From a checkpoint of a small segmentation model: encoder norm batchnorm, decoder norm layernorm.
Rows from block 10 of the encoder, named by matrix and row number. Each number is 200 + 40 x the weight over its row's rms, rounded and kept within 0 to 999. All counts start at 0. After the name is the row's rms in percent of the matrix's.
# fc2: squeeze-excite expand (encoder.blocks.10.se.fc2.weight, 512x64), inputs 0-63
fc2.93,142,234,210,207,162,342,170,223,202,178,168,144,255,173,195,227,154,163,192,165,252,191,263,218,129,196,186,186,225,179,202,146,211,221,230,230,182,199,159,180,229,215,257,208,150,293,244,152,209,168,200,176,260,183,147,289,188,200,187,230,158,203,221,140,198
fc2.94,081,292,199,127,222,164,221,196,195,259,137,193,240,223,254,173,225,218,213,192,136,203,173,242,195,199,228,199,178,223,203,219,227,204,193,203,157,207,234,174,193,233,178,193,252,112,199,209,169,221,205,52,252,120,189,196,207,165,250,174,282,194,215,159,176
fc2.95,108,209,157,199,202,205,200,195,246,190,179,181,135,175,207,269,293,130,208,269,204,217,161,193,186,222,158,242,190,146,168,154,181,197,178,192,233,264,180,209,179,206,236,255,241,223,208,261,116,132,224,142,286,188,221,204,194,185,255,149,196,108,198,192,243
fc2.96,056,227,142,191,211,233,221,253,177,183,279,224,257,184,181,223,186,191,321,163,149,223,200,168,169,201,202,261,191,183,164,199,182,233,251,260,104,204,258,201,162,200,218,200,184,165,198,264,129,163,214,155,193,281,197,208,196,184,209,193,187,180,260,129,150
fc2.97,125,191,207,196,185,230,202,277,206,202,201,221,206,191,277,239,190,168,205,200,124,179,131,155,200,214,214,199,192,202,201,182,171,194,213,215,226,241,186,222,231,228,315,215,198,176,237,266,160,222,200,125,303,77,175,218,222,156,215,189,207,159,186,200,115
fc2.98,064,223,191,230,263,279,154,192,203,192,130,229,179,212,207,221,190,220,194,226,253,205,170,191,199,271,182,252,204,191,238,199,218,204,232,240,199,166,201,216,150,218,102,230,219,204,231,189,201,179,303,128,182,183,232,263,106,210,166,127,203,123,199,150,150
fc2.99,045,202,230,239,230,202,227,180,193,204,192,149,207,151,324,218,250,226,182,206,222,118,229,138,114,204,176,205,169,202,343,191,163,225,206,234,203,197,190,191,205,190,200,225,209,197,208,213,207,163,204,205,149,119,198,141,214,170,150,198,160,206,229,123,236
fc2.100,069,279,150,268,195,192,204,161,234,136,107,155,225,244,211,215,170,221,260,306,179,235,196,198,191,210,182,209,191,193,214,234,199,190,200,170,186,176,194,126,177,191,193,196,243,150,200,140,105,217,210,163,304,237,239,210,208,178,259,203,201,204,242,168,160
fc2.101,121,205,271,259,200,183,253,248,229,199,161,250,199,215,151,231,144,210,207,219,166,149,222,212,199,210,160,201,152,163,173,201,202,199,226,195,214,185,163,82,254,131,201,222,191,162,204,206,124,209,208,211,280,214,219,224,219,141,262,207,261,203,169,153,93
fc2.102,048,280,211,205,243,197,155,207,259,203,201,145,207,189,253,203,145,221,192,216,149,145,111,211,189,237,216,205,184,175,192,293,182,260,222,148,172,204,191,139,201,200,113,239,183,202,192,107,223,124,271,162,224,154,211,207,229,205,192,163,258,198,221,234,223
fc2.103,051,101,221,121,200,190,259,180,178,226,200,186,197,255,164,188,199,188,161,204,248,206,194,254,193,199,201,199,210,193,392,202,242,212,216,205,187,218,199,185,114,229,218,175,207,144,169,227,200,153,199,136,217,215,186,154,186,230,241,201,181,164,232,191,224
fc2.104,202,205,210,212,223,196,185,162,257,238,269,208,239,205,188,188,248,219,207,190,186,240,183,207,203,219,145,212,246,183,220,215,215,171,257,269,183,120,163,324,213,233,189,170,214,160,127,194,267,152,218,123,197,166,192,228,172,197,227,95,172,172,182,126,202
fc2.105,118,213,203,172,280,195,195,142,209,293,200,160,177,182,170,235,164,171,203,168,221,219,219,235,158,275,154,249,187,264,141,217,212,202,194,195,200,198,238,149,229,203,266,254,197,155,210,196,197,110,244,151,207,197,197,292,160,202,233,196,143,233,148,113,203
fc2.106,109,195,259,258,201,170,327,230,219,212,195,231,223,195,175,239,209,232,201,182,167,165,226,238,174,164,186,168,277,209,210,181,98,184,183,164,192,227,242,180,200,219,221,202,208,114,186,227,85,258,170,153,266,245,167,232,195,209,187,184,212,182,212,172,141
fc2.107,039,198,270,150,264,198,200,98,149,196,111,203,210,196,190,217,189,196,124,168,341,203,212,193,189,287,204,256,158,235,190,208,192,241,201,185,211,223,211,193,184,160,200,201,198,199,209,225,104,178,213,142,232,221,197,204,199,173,164,200,194,204,170,184,271
fc2.108,084,198,276,197,214,187,220,263,221,198,214,186,299,186,129,162,144,121,211,197,232,173,229,185,198,201,199,226,181,191,213,186,199,146,129,198,196,177,190,198,185,207,185,197,197,200,203,156,220,326,202,169,215,343,156,209,210,201,278,207,184,206,252,213,178
fc2.109,115,187,170,179,217,210,184,180,174,163,199,144,199,131,253,172,220,239,242,249,205,205,218,184,196,205,212,205,262,198,228,223,267,199,239,200,174,218,131,232,171,181,200,250,175,203,279,251,202,286,200,99,189,147,172,222,156,195,236,102,207,128,188,289,200
fc2.110,030,199,193,174,286,298,237,208,226,186,192,222,200,213,200,219,241,238,265,106,187,201,102,146,251,198,229,198,201,242,117,198,195,204,198,205,188,200,207,174,198,211,191,177,185,138,161,253,94,204,198,197,218,100,230,216,208,203,233,201,204,191,232,145,153
fc2.111,077,231,216,126,191,199,218,204,280,203,178,205,271,284,230,280,151,189,195,201,97,213,211,138,189,196,206,198,252,241,222,154,200,223,261,178,146,156,173,175,122,280,177,206,206,206,187,245,196,217,202,149,208,199,198,181,190,155,208,242,277,130,201,193,187
fc2.112,059,205,266,188,199,203,198,192,281,237,220,259,173,169,189,255,204,207,151,184,154,196,205,209,185,199,196,199,228,181,251,197,200,217,204,221,187,199,224,65,201,149,208,243,198,151,195,301,253,202,199,105,199,191,161,255,206,142,231,103,223,241,209,167,157
fc2.113,078,204,147,200,228,201,259,186,205,215,119,158,188,214,232,120,235,190,157,185,200,243,69,156,195,217,195,210,213,228,194,211,264,200,229,195,139,130,299,166,231,172,145,214,200,205,252,193,155,199,210,294,211,220,184,210,226,183,254,173,247,199,227,190,233
fc2.114,059,215,217,304,194,181,221,324,267,166,188,209,216,199,118,141,248,171,198,248,242,198,172,172,223,200,182,224,115,170,151,162,171,210,215,238,236,190,154,183,215,202,210,216,101,156,188,190,178,268,200,170,203,222,209,178,236,195,224,200,269,229,201,183,248
fc2.115,118,317,149,245,202,170,231,183,285,201,259,198,181,240,215,190,206,149,221,219,122,200,193,193,187,208,178,251,221,156,258,193,179,216,185,229,127,174,227,135,202,240,192,233,169,220,203,168,199,210,209,280,223,192,200,196,183,134,193,60,221,184,195,195,177
fc2.116,041,207,109,198,208,187,191,237,187,223,249,181,212,196,255,232,273,187,225,195,68,213,255,210,202,208,186,208,209,287,155,209,247,184,185,202,210,199,141,215,125,214,232,115,166,103,187,178,262,189,208,135,216,190,196,180,219,209,232,172,204,216,231,210,142
fc2.117,194,242,195,198,214,148,219,156,207,226,167,243,201,275,160,226,195,170,223,219,173,184,192,215,233,210,265,233,235,197,206,200,218,188,158,247,191,77,229,254,214,133,209,203,268,121,203,223,196,199,214,74,198,198,250,163,162,219,204,176,129,154,196,265,191
fc2.118,032,197,200,199,203,200,241,202,146,212,94,193,190,205,181,242,196,118,209,205,192,110,202,204,181,202,203,287,199,227,205,191,190,196,257,223,195,178,262,195,207,201,233,251,199,208,216,228,154,198,202,171,226,116,154,195,215,101,210,45,189,200,213,193,215
fc2.119,125,219,237,234,226,175,125,127,250,164,217,265,294,271,176,213,203,166,147,231,199,176,208,224,244,200,154,204,235,151,234,211,206,203,162,177,225,107,199,116,196,176,157,180,219,273,178,194,187,264,199,184,238,206,242,183,156,197,228,211,161,189,262,127,184
fc2.120,084,238,214,208,195,211,225,154,151,252,241,194,207,209,333,273,199,169,144,221,215,243,153,155,198,195,196,199,200,192,182,167,127,256,224,240,135,218,197,196,228,212,206,198,258,173,215,202,224,237,200,138,230,139,175,250,201,194,215,180,183,84,209,121,175
fc2.121,105,169,382,209,200,145,215,203,203,103,194,158,246,116,209,200,145,173,188,238,208,195,288,178,195,239,207,216,171,195,163,226,195,180,200,208,173,212,208,221,218,210,182,209,221,234,217,209,187,222,200,219,229,178,188,201,206,131,177,154,260,224,196,183,285
fc2.122,047,158,207,256,275,188,183,195,239,112,164,200,210,213,238,207,214,176,203,222,195,279,207,175,190,241,199,210,245,168,203,320,208,175,205,131,214,158,199,160,121,194,246,197,238,211,200,152,100,197,202,103,166,202,199,289,200,182,175,203,220,198,187,198,182
fc2.123,046,181,199,172,223,228,178,209,177,256,174,199,169,198,232,218,232,172,190,150,90,196,185,217,261,208,268,222,186,192,307,188,223,230,229,220,199,194,205,99,185,167,163,233,157,160,218,248,207,188,211,200,252,205,246,246,187,119,251,228,156,136,202,109,195
fc2.124,080,135,144,189,235,166,258,196,199,193,207,203,128,205,158,187,148,209,245,195,190,225,124,208,204,214,239,246,191,177,223,219,241,205,231,245,235,337,148,197,185,284,186,183,185,249,189,269,214,174,235,177,174,166,140,118,239,193,202,141,225,180,194,239,190
fc2.125,047,214,233,239,218,171,193,202,226,239,197,212,165,134,163,206,150,198,195,228,212,173,194,200,227,248,187,225,201,188,247,271,241,189,240,207,144,233,195,213,206,161,191,244,199,155,197,223,213,139,230,24,286,209,227,193,153,254,222,148,207,152,204,170,136
fc2.126,204,237,225,174,196,185,195,315,103,187,205,194,259,189,248,172,237,143,215,175,225,226,189,220,164,174,189,184,204,160,178,220,170,196,210,219,204,121,160,139,199,221,161,194,190,226,197,202,225,315,177,179,181,264,236,178,205,175,188,210,203,248,181,332,184
fc2.127,101,167,206,211,228,150,205,198,186,189,152,160,212,148,177,275,197,174,207,209,115,268,231,187,162,222,230,210,242,270,223,252,155,185,210,259,185,206,186,172,201,127,157,330,160,286,258,264,201,189,224,220,218,161,169,221,165,198,182,202,140,219,186,177,191
fc2.128,052,200,188,194,201,121,197,179,131,191,161,189,243,234,208,165,194,190,204,243,198,210,228,207,150,198,203,198,214,224,195,276,194,264,174,206,209,209,203,207,193,320,197,204,187,315,330,258,101,192,198,149,208,167,189,198,193,169,199,140,182,198,186,208,228
fc2.129,096,170,116,199,225,155,210,258,193,233,249,195,195,201,227,198,196,156,209,204,163,220,184,211,244,294,221,210,215,197,224,190,142,200,303,203,214,288,102,114,218,216,233,196,192,195,139,165,185,182,240,204,189,204,251,239,198,98,193,176,144,207,188,170,220
fc2.130,128,198,143,221,199,158,185,176,203,275,197,247,179,179,184,141,180,232,260,206,222,200,104,188,158,211,301,204,229,260,195,205,216,212,274,168,182,257,175,235,168,178,207,218,163,214,122,233,172,113,209,154,266,248,195,249,262,190,211,152,212,202,181,158,230
fc2.131,150,176,134,207,192,192,108,241,217,225,225,240,194,196,185,222,170,173,248,326,172,223,195,194,212,202,191,201,241,206,230,166,257,174,209,166,276,263,200,131,162,200,181,194,214,205,161,167,204,240,200,197,178,130,203,278,307,158,197,206,198,158,189,128,220
fc2.132,069,200,241,169,211,293,194,121,198,231,223,263,201,187,354,183,209,190,198,180,208,217,151,202,183,212,191,209,190,268,252,239,155,203,119,211,219,196,158,196,204,184,209,258,212,193,200,246,202,82,222,153,201,170,208,245,146,167,213,191,174,194,201,175,193
fc2.133,103,202,202,198,195,237,139,335,210,200,192,176,173,159,122,144,208,217,193,196,211,209,176,181,187,202,207,229,221,220,173,223,159,182,210,158,205,116,242,193,210,158,207,223,177,152,253,186,159,381,205,216,196,214,213,245,192,180,220,201,242,230,193,194,193
fc2.134,087,148,220,185,195,174,198,209,198,158,186,135,240,266,205,173,366,186,189,221,229,163,229,170,178,189,206,195,178,221,250,219,257,258,242,121,165,234,236,187,175,233,198,199,140,201,232,193,199,252,194,201,198,141,183,181,217,155,103,247,197,195,188,216,252
fc2.135,085,199,192,152,208,202,197,191,198,170,174,165,196,180,172,221,257,169,237,192,172,199,118,157,179,193,249,238,283,217,323,179,123,198,159,177,205,229,194,170,207,201,217,185,195,202,215,193,256,199,223,139,297,176,172,295,250,168,187,191,273,190,277,206,204
fc2.136,086,199,257,213,203,178,177,194,223,194,128,149,222,242,183,210,207,174,212,105,261,251,126,221,206,286,196,199,197,257,192,258,202,275,200,204,167,244,223,194,271,213,158,176,210,158,150,202,144,207,200,185,252,239,245,237,108,150,148,179,190,199,142,219,178
fc2.137,093,214,194,248,218,231,195,244,290,217,191,270,131,194,204,235,214,205,201,157,182,158,256,172,261,208,203,226,159,310,179,156,197,208,220,141,234,190,177,175,147,209,196,245,191,129,254,163,174,243,216,174,170,200,114,196,219,211,169,218,188,206,225,93,155
fc2.138,195,235,176,264,204,201,187,169,192,195,120,230,209,206,216,171,226,194,141,211,161,223,318,175,191,205,172,216,208,244,231,206,186,231,165,162,175,193,167,184,163,242,194,118,158,235,225,234,140,164,204,252,171,220,245,246,169,171,211,312,235,92,211,208,177
fc2.139,051,202,172,194,222,221,213,216,204,230,179,322,212,206,214,191,171,233,283,211,190,223,179,232,194,193,245,209,181,205,178,177,186,256,135,193,191,271,156,168,230,279,194,192,193,220,182,171,188,180,197,97,163,301,223,119,205,159,248,155,167,151,156,250,177
fc2.140,154,163,207,244,229,203,234,136,194,152,201,148,248,188,207,139,304,194,217,209,192,183,225,222,163,151,196,194,209,141,256,198,226,268,203,189,196,276,205,165,234,197,215,265,151,344,208,187,171,203,194,234,178,128,170,234,185,154,217,154,193,185,203,163,231
fc2.141,064,227,231,193,236,217,229,164,264,154,110,230,198,225,205,304,183,195,136,207,212,235,164,148,185,200,189,200,136,198,196,150,220,185,289,240,197,238,186,182,165,254,214,206,189,169,200,294,127,185,207,195,292,201,222,186,119,170,207,208,203,133,206,184,200
fc2.142,066,238,196,200,199,189,264,200,225,204,156,173,244,257,166,206,245,263,207,199,208,207,208,167,219,199,143,152,147,193,212,200,313,183,197,201,200,146,277,203,200,196,189,206,203,139,259,196,206,147,198,232,187,285,123,225,120,137,152,194,227,170,171,265,264
fc2.143,076,196,203,220,265,180,198,235,251,213,205,162,139,195,197,265,196,166,181,232,186,202,156,264,141,235,194,265,220,170,194,187,198,191,223,196,191,228,154,181,208,206,120,194,179,217,164,258,204,168,266,116,305,196,161,233,337,198,188,218,199,190,143,182,194
fc2.144,097,197,231,178,174,237,203,232,273,220,169,200,189,212,138,207,188,94,240,176,232,228,193,206,257,195,136,218,255,155,183,93,140,198,253,179,176,207,218,168,236,250,227,241,217,201,196,252,97,222,189,196,276,179,208,157,266,171,221,206,188,235,203,150,186
fc2.145,093,203,214,210,269,270,214,190,168,226,215,330,205,276,203,199,199,126,221,240,236,261,175,182,189,212,216,224,178,206,225,188,258,195,237,164,178,194,104,147,166,164,212,154,197,177,202,228,190,191,229,143,181,68,196,164,203,193,188,180,246,177,213,212,197
fc2.146,126,267,201,170,183,271,218,198,246,282,238,250,164,192,263,201,219,145,224,303,230,157,204,154,176,200,217,232,152,189,220,179,115,210,169,229,204,182,167,117,205,210,133,203,199,193,203,219,203,160,243,200,181,212,191,190,213,144,212,277,200,100,194,152,210
fc2.147,127,199,94,189,208,198,158,317,205,198,180,123,215,123,148,185,219,197,176,208,218,246,165,199,208,213,214,213,188,286,191,208,176,161,237,163,193,153,215,220,182,205,208,191,180,180,193,264,188,329,220,140,205,265,217,198,185,142,225,192,235,212,218,211,249
fc2.148,033,191,187,201,198,192,206,197,197,187,184,166,222,152,252,221,263,219,222,192,144,203,201,247,219,196,200,293,99,199,260,199,216,156,289,199,159,197,174,127,255,215,200,189,183,202,202,179,223,103,197,153,219,198,190,283,188,187,206,219,249,322,197,194,154
fc2.149,053,138,176,197,199,193,232,145,257,216,200,293,273,300,326,296,245,229,229,207,204,192,197,127,221,216,179,219,219,182,189,187,208,202,198,234,181,157,202,219,121,195,174,199,196,174,167,194,205,195,199,178,200,132,150,187,244,182,191,159,227,141,172,198,188
fc2.150,071,192,135,190,213,198,208,190,221,207,162,179,171,213,212,147,216,179,181,184,189,273,69,198,231,200,208,200,208,203,223,196,218,219,254,200,190,146,223,185,137,251,277,199,124,214,187,239,217,216,204,239,234,193,207,166,199,101,207,185,219,95,276,195,279
fc2.151,023,204,268,214,201,224,190,194,173,198,159,235,199,200,217,221,206,155,182,171,172,194,203,194,203,199,231,200,203,212,209,193,97,138,262,347,164,183,176,242,160,200,222,160,203,196,255,193,196,204,199,59,163,213,198,200,202,174,207,199,217,299,194,180,262
fc2.152,073,260,241,204,200,208,171,233,189,235,157,170,230,103,302,191,221,200,207,213,133,200,203,193,188,193,163,198,203,237,200,231,211,173,247,195,191,205,185,178,191,198,200,183,172,177,269,233,212,208,198,97,184,201,134,244,147,197,346,202,209,211,200,188,111
fc2.153,112,166,206,237,167,135,143,250,239,239,266,191,212,208,147,326,258,189,211,234,219,205,171,223,223,193,203,197,279,171,188,123,199,196,198,234,239,233,189,164,185,198,215,233,123,152,184,140,195,151,193,206,203,107,165,262,217,234,185,159,248,238,194,192,192
fc2.154,136,195,235,238,265,171,223,192,233,261,232,208,193,271,196,183,185,188,193,247,260,186,210,223,173,157,167,138,234,126,212,252,227,153,166,179,208,253,169,135,224,189,159,175,143,216,233,252,219,222,187,176,282,181,213,185,213,128,167,284,102,196,200,142,200
fc2.155,068,184,215,163,254,207,230,198,210,199,196,160,201,198,200,221,151,216,186,229,167,186,157,111,184,246,218,230,197,199,340,280,186,205,174,249,257,226,220,167,189,158,115,170,181,233,194,221,238,237,235,119,187,225,151,223,240,138,251,123,190,168,205,186,196
fc2.156,140,285,196,162,201,190,194,390,193,225,200,215,196,202,176,166,181,192,200,281,207,248,195,162,169,202,189,199,194,204,190,201,170,186,206,200,209,123,163,180,146,213,152,194,199,204,239,235,163,298,196,199,214,254,198,167,255,194,233,207,234,191,221,139,168
fc2.157,084,188,176,204,176,188,252,146,200,249,220,260,203,244,209,228,164,176,205,223,149,156,214,263,267,205,133,195,180,185,172,181,144,162,175,285,163,139,223,198,278,279,259,123,204,159,109,195,181,249,205,239,226,169,229,247,234,195,212,217,166,173,204,161,184
fc2.158,042,275,236,190,195,244,254,223,303,227,196,203,181,201,195,200,209,142,218,206,246,256,239,146,167,205,257,209,265,185,199,191,210,232,94,209,138,199,171,165,160,219,206,229,188,193,199,274,162,186,205,190,179,193,187,205,164,184,254,304,197,111,149,221,185
fc2.159,135,202,265,157,174,200,164,161,189,188,193,161,201,191,145,189,363,202,169,200,259,154,333,193,209,200,165,184,221,191,222,211,166,196,234,244,202,146,229,207,243,167,231,233,173,207,217,194,190,125,194,207,156,287,189,210,173,213,212,204,201,173,227,242,197
fc2.160,092,167,162,199,238,192,219,105,131,204,174,190,189,204,230,176,196,234,207,224,149,237,215,172,182,247,193,243,185,248,136,240,205,258,127,192,272,207,173,174,257,199,167,261,213,195,269,186,206,163,221,69,254,181,189,239,213,138,217,188,235,186,158,240,222
fc2.161,042,194,167,201,198,195,198,170,201,173,181,198,227,186,292,202,214,204,246,151,182,173,176,224,219,266,195,198,184,204,137,199,291,159,168,231,225,195,218,201,194,220,207,173,210,156,206,184,232,210,198,0,220,211,203,199,203,199,224,177,272,188,248,172,204
fc2.162,068,159,193,171,180,189,234,203,155,205,172,247,220,175,206,265,198,176,238,167,241,391,316,196,153,199,173,199,181,214,189,213,145,113,228,202,185,175,200,199,201,197,206,199,191,207,247,202,137,200,199,178,216,239,223,236,227,153,193,146,186,179,193,207,202
fc2.163,119,196,260,225,192,171,205,222,196,143,163,185,190,199,169,121,194,254,218,161,218,175,188,227,200,205,87,215,170,169,151,209,166,194,246,200,197,195,203,232,319,200,243,161,232,201,246,241,220,163,203,188,204,196,197,224,107,225,238,175,186,299,259,120,210
fc2.164,113,177,303,168,189,225,256,225,203,194,215,189,215,213,238,165,179,197,122,197,288,171,139,190,235,205,177,205,194,189,200,200,205,187,247,199,253,151,154,262,199,129,230,139,185,217,126,158,242,186,215,224,254,258,185,202,251,243,154,131,232,140,212,268,183
fc2.165,041,233,281,176,201,238,197,203,194,215,101,174,187,199,192,148,234,100,191,273,192,136,174,168,200,200,210,200,218,189,236,267,203,163,197,51,222,202,192,199,165,249,188,197,163,222,192,232,206,202,200,197,239,201,212,188,239,107,203,199,246,252,247,202,211
fc2.166,072,197,208,194,201,291,244,219,262,215,200,150,230,190,175,177,202,172,175,249,217,145,281,176,203,206,48,201,160,209,234,255,297,189,254,195,218,192,206,213,193,173,206,202,211,146,194,238,129,139,215,140,215,232,196,191,226,206,225,192,211,163,183,136,203
fc2.167,076,247,207,203,210,204,198,251,218,224,232,166,124,174,227,298,161,161,195,203,201,178,206,227,210,202,193,202,298,141,199,276,213,178,223,247,223,194,127,196,190,172,187,221,134,201,196,327,196,199,202,113,206,197,154,229,222,164,208,264,195,205,137,193,152
fc2.168,080,202,223,180,227,234,227,115,135,205,202,194,204,200,215,152,145,201,239,169,201,199,154,184,185,274,267,221,194,262,193,210,198,127,169,190,225,148,312,126,241,176,244,228,238,136,183,266,114,202,223,155,250,210,184,219,205,228,194,208,204,197,159,166,247
fc2.169,036,218,229,205,173,239,196,200,231,152,213,277,188,165,247,225,207,199,199,210,163,207,159,65,249,201,198,194,193,194,79,152,153,213,220,226,219,300,202,162,259,190,161,151,241,185,168,261,211,183,194,127,221,188,214,212,205,141,168,199,217,234,195,158,215
fc2.170,062,231,213,135,196,197,209,193,152,265,157,224,223,183,107,200,239,233,216,167,183,184,308,245,246,198,199,198,198,202,269,164,178,193,274,179,168,146,199,206,186,215,220,208,165,74,200,227,184,203,222,115,263,255,160,156,182,186,210,225,200,162,242,223,199
fc2.171,121,163,228,129,210,155,180,203,225,254,251,204,190,230,155,214,212,242,191,233,300,191,233,209,248,219,192,213,168,195,195,243,181,178,133,170,203,215,119,230,223,285,154,181,199,118,173,267,265,176,227,130,217,207,179,179,225,194,187,184,196,82,209,215,198
fc2.172,077,195,203,194,234,204,200,283,138,255,223,216,211,204,195,182,208,105,163,198,258,207,135,200,211,236,206,242,155,202,168,265,156,194,220,248,131,207,202,187,249,172,294,158,201,240,232,232,163,171,259,175,206,163,183,190,233,171,125,149,149,170,280,157,212
fc2.173,060,226,161,226,249,272,160,178,220,129,103,215,163,197,106,221,214,164,198,169,143,227,191,195,198,241,234,213,211,225,173,271,202,176,212,272,180,156,303,165,201,188,205,205,127,196,250,216,193,183,215,200,166,241,215,152,175,187,213,224,192,246,243,118,233
fc2.174,040,218,213,200,204,254,108,382,254,155,194,190,203,170,147,203,220,155,177,197,197,202,181,178,216,210,203,207,175,222,190,193,272,193,217,219,130,222,216,201,203,220,203,193,182,146,186,258,255,175,207,202,260,202,184,243,209,238,198,205,178,138,170,112,176
fc2.175,035,264,212,165,202,199,207,199,192,127,204,320,183,194,189,207,149,163,107,208,201,199,203,193,172,205,190,204,155,208,282,224,197,200,219,203,221,193,264,181,205,166,255,195,161,157,117,290,209,202,205,189,193,172,179,257,191,216,234,76,169,219,172,219,239
fc2.176,048,187,231,252,200,229,207,237,216,179,118,246,221,193,161,228,301,89,194,201,177,241,214,166,202,200,204,201,215,286,231,195,152,190,129,215,192,196,210,146,201,234,203,214,179,188,227,195,193,206,200,114,181,265,217,298,194,146,155,113,190,206,207,166,209
fc2.177,048,222,184,108,200,219,198,112,174,200,198,179,217,199,167,179,193,218,260,198,200,166,205,233,217,199,188,201,259,295,197,340,89,200,200,173,188,226,187,219,327,204,186,159,261,198,219,202,194,206,200,188,200,217,191,203,199,189,214,146,215,220,172,168,180
fc2.178,048,198,190,225,307,223,200,220,175,212,146,188,217,186,184,248,165,219,188,202,186,234,218,205,94,200,200,200,273,150,152,218,282,192,216,242,223,211,215,163,134,170,93,202,202,207,142,266,113,213,200,163,212,193,226,143,243,210,206,184,213,267,191,170,218
fc2.179,159,197,185,181,202,202,200,235,208,203,184,236,186,214,187,153,108,176,202,253,199,213,156,170,224,199,188,199,183,234,163,183,225,194,197,201,194,145,185,193,197,257,212,188,200,177,193,263,222,447,194,209,207,188,196,177,176,191,232,211,224,197,194,184,211
fc2.180,086,213,203,217,200,267,177,284,232,151,172,207,151,157,248,214,261,217,266,292,195,212,158,236,152,200,140,200,209,180,289,199,207,159,195,185,112,177,203,95,206,205,228,277,146,182,199,198,153,152,201,199,196,164,220,129,216,212,197,213,214,228,187,194,224
fc2.181,123,172,213,230,187,215,300,242,170,257,181,298,263,216,276,219,232,204,168,197,185,174,197,187,166,169,204,196,272,125,221,153,126,140,169,202,211,165,206,172,219,150,200,197,203,115,203,264,182,263,172,181,209,183,129,179,205,202,219,257,218,226,216,216,152
fc2.182,060,250,212,244,193,214,204,191,228,265,128,150,188,190,219,201,243,114,184,160,96,199,209,152,170,199,211,199,201,185,149,171,207,181,176,213,223,206,230,174,196,236,229,241,80,163,185,130,205,199,199,190,223,159,245,265,233,190,211,230,179,222,174,261,305
fc2.183,097,289,185,204,181,227,204,287,213,227,138,285,229,236,138,158,119,202,243,196,189,230,111,162,205,189,237,178,236,183,258,134,203,128,249,208,209,132,205,121,197,209,237,195,181,219,241,254,191,138,176,191,183,174,190,213,215,181,218,197,211,253,196,170,192
fc2.184,128,184,195,181,220,187,186,166,242,198,170,238,312,226,214,195,204,186,216,226,220,173,194,182,163,233,197,211,113,213,236,230,199,158,227,107,208,112,137,184,175,168,197,196,258,272,258,162,201,193,218,162,280,209,216,242,170,168,297,190,186,244,230,164,150
fc2.185,156,195,238,191,222,211,167,177,210,192,139,185,313,190,210,195,225,185,194,224,268,219,229,206,180,205,196,220,178,209,190,138,208,214,196,95,175,199,197,175,222,129,185,153,181,274,298,208,149,158,207,243,304,215,238,207,205,226,190,196,106,219,217,143,173
fc2.186,061,132,201,189,147,150,194,118,301,198,215,197,225,200,147,236,168,157,237,262,221,210,221,233,178,213,204,202,186,243,156,198,107,188,163,210,230,208,236,202,295,222,176,190,151,173,217,220,191,185,191,167,270,200,225,171,275,183,212,96,223,203,244,182,162
fc2.187,034,266,208,198,203,139,252,231,188,239,199,295,205,169,177,201,207,179,161,177,191,225,207,212,202,200,193,200,181,188,222,131,211,231,235,215,115,174,133,192,263,239,267,152,197,189,163,307,201,194,200,82,179,202,183,138,200,199,298,202,207,192,199,191,175
fc2.188,077,270,224,140,197,210,204,265,175,205,200,69,104,229,126,173,189,172,229,168,231,251,163,201,202,220,192,208,173,175,171,231,195,239,237,205,201,280,180,130,202,226,261,200,229,210,216,253,154,210,206,159,208,222,168,255,183,190,206,249,141,198,241,149,166
fc2.189,062,242,207,195,219,240,162,200,301,174,192,182,157,212,207,161,230,225,227,152,177,261,201,218,199,227,247,211,174,144,111,138,167,224,146,216,173,233,213,206,208,240,304,244,250,187,203,197,174,115,222,177,222,228,197,302,211,197,161,202,172,200,128,161,166
fc2.190,099,208,216,249,223,221,265,143,226,170,252,208,214,164,189,150,152,208,146,210,150,145,256,237,202,194,182,193,269,222,111,178,239,182,213,195,269,242,209,154,142,210,191,178,183,222,286,237,200,187,246,198,230,193,134,179,313,183,162,214,170,210,187,127,204
fc2.191,053,209,134,204,244,244,202,202,209,262,147,211,184,198,258,201,158,229,205,204,178,210,193,150,206,200,239,200,213,70,201,259,215,175,235,198,232,205,235,215,244,149,193,175,198,183,202,258,244,186,200,79,205,179,188,294,137,199,204,154,230,106,199,212,191
fc2.192,160,211,226,195,225,263,221,231,217,204,182,196,179,189,180,204,217,207,234,241,203,189,258,173,199,213,167,211,146,226,214,200,206,160,180,164,221,186,147,177,102,262,196,209,200,150,280,220,133,186,225,133,182,198,199,187,214,145,202,377,187,125,186,201,217
fc2.193,074,209,230,152,210,216,198,227,217,259,121,171,167,199,219,190,187,190,214,196,119,210,159,187,195,226,281,246,150,208,179,225,197,171,228,246,164,164,214,228,176,154,280,225,192,196,204,219,302,215,238,88,242,162,116,181,170,213,197,201,205,218,297,190,203
fc2.194,038,208,218,186,223,182,233,198,178,244,198,220,193,200,176,218,192,137,200,205,209,205,159,203,184,200,176,242,183,178,186,262,253,190,181,218,139,80,202,141,185,234,248,250,210,112,198,201,274,170,200,219,104,282,251,189,216,155,178,191,234,300,203,153,242
fc2.195,113,239,214,168,192,260,118,232,219,186,201,188,167,186,239,232,211,175,228,206,182,175,184,194,188,156,152,197,254,151,214,199,204,185,201,244,174,218,279,179,199,295,256,246,204,212,120,251,153,271,200,153,160,205,78,190,171,179,189,220,242,266,155,158,198
fc2.196,047,234,274,200,279,180,233,255,178,193,207,200,215,184,195,211,70,200,211,177,197,225,166,108,182,210,229,206,145,198,290,202,191,204,186,97,256,214,231,178,204,203,231,197,150,151,189,201,208,250,204,190,244,237,217,212,200,176,277,211,201,110,175,188,203
fc2.197,089,205,216,187,250,204,140,191,190,292,172,196,211,189,217,177,206,185,209,226,160,269,200,157,132,223,81,228,188,212,194,204,210,180,239,213,249,180,156,128,169,193,274,248,158,166,204,198,162,188,250,216,176,208,256,184,254,230,124,270,259,198,188,128,181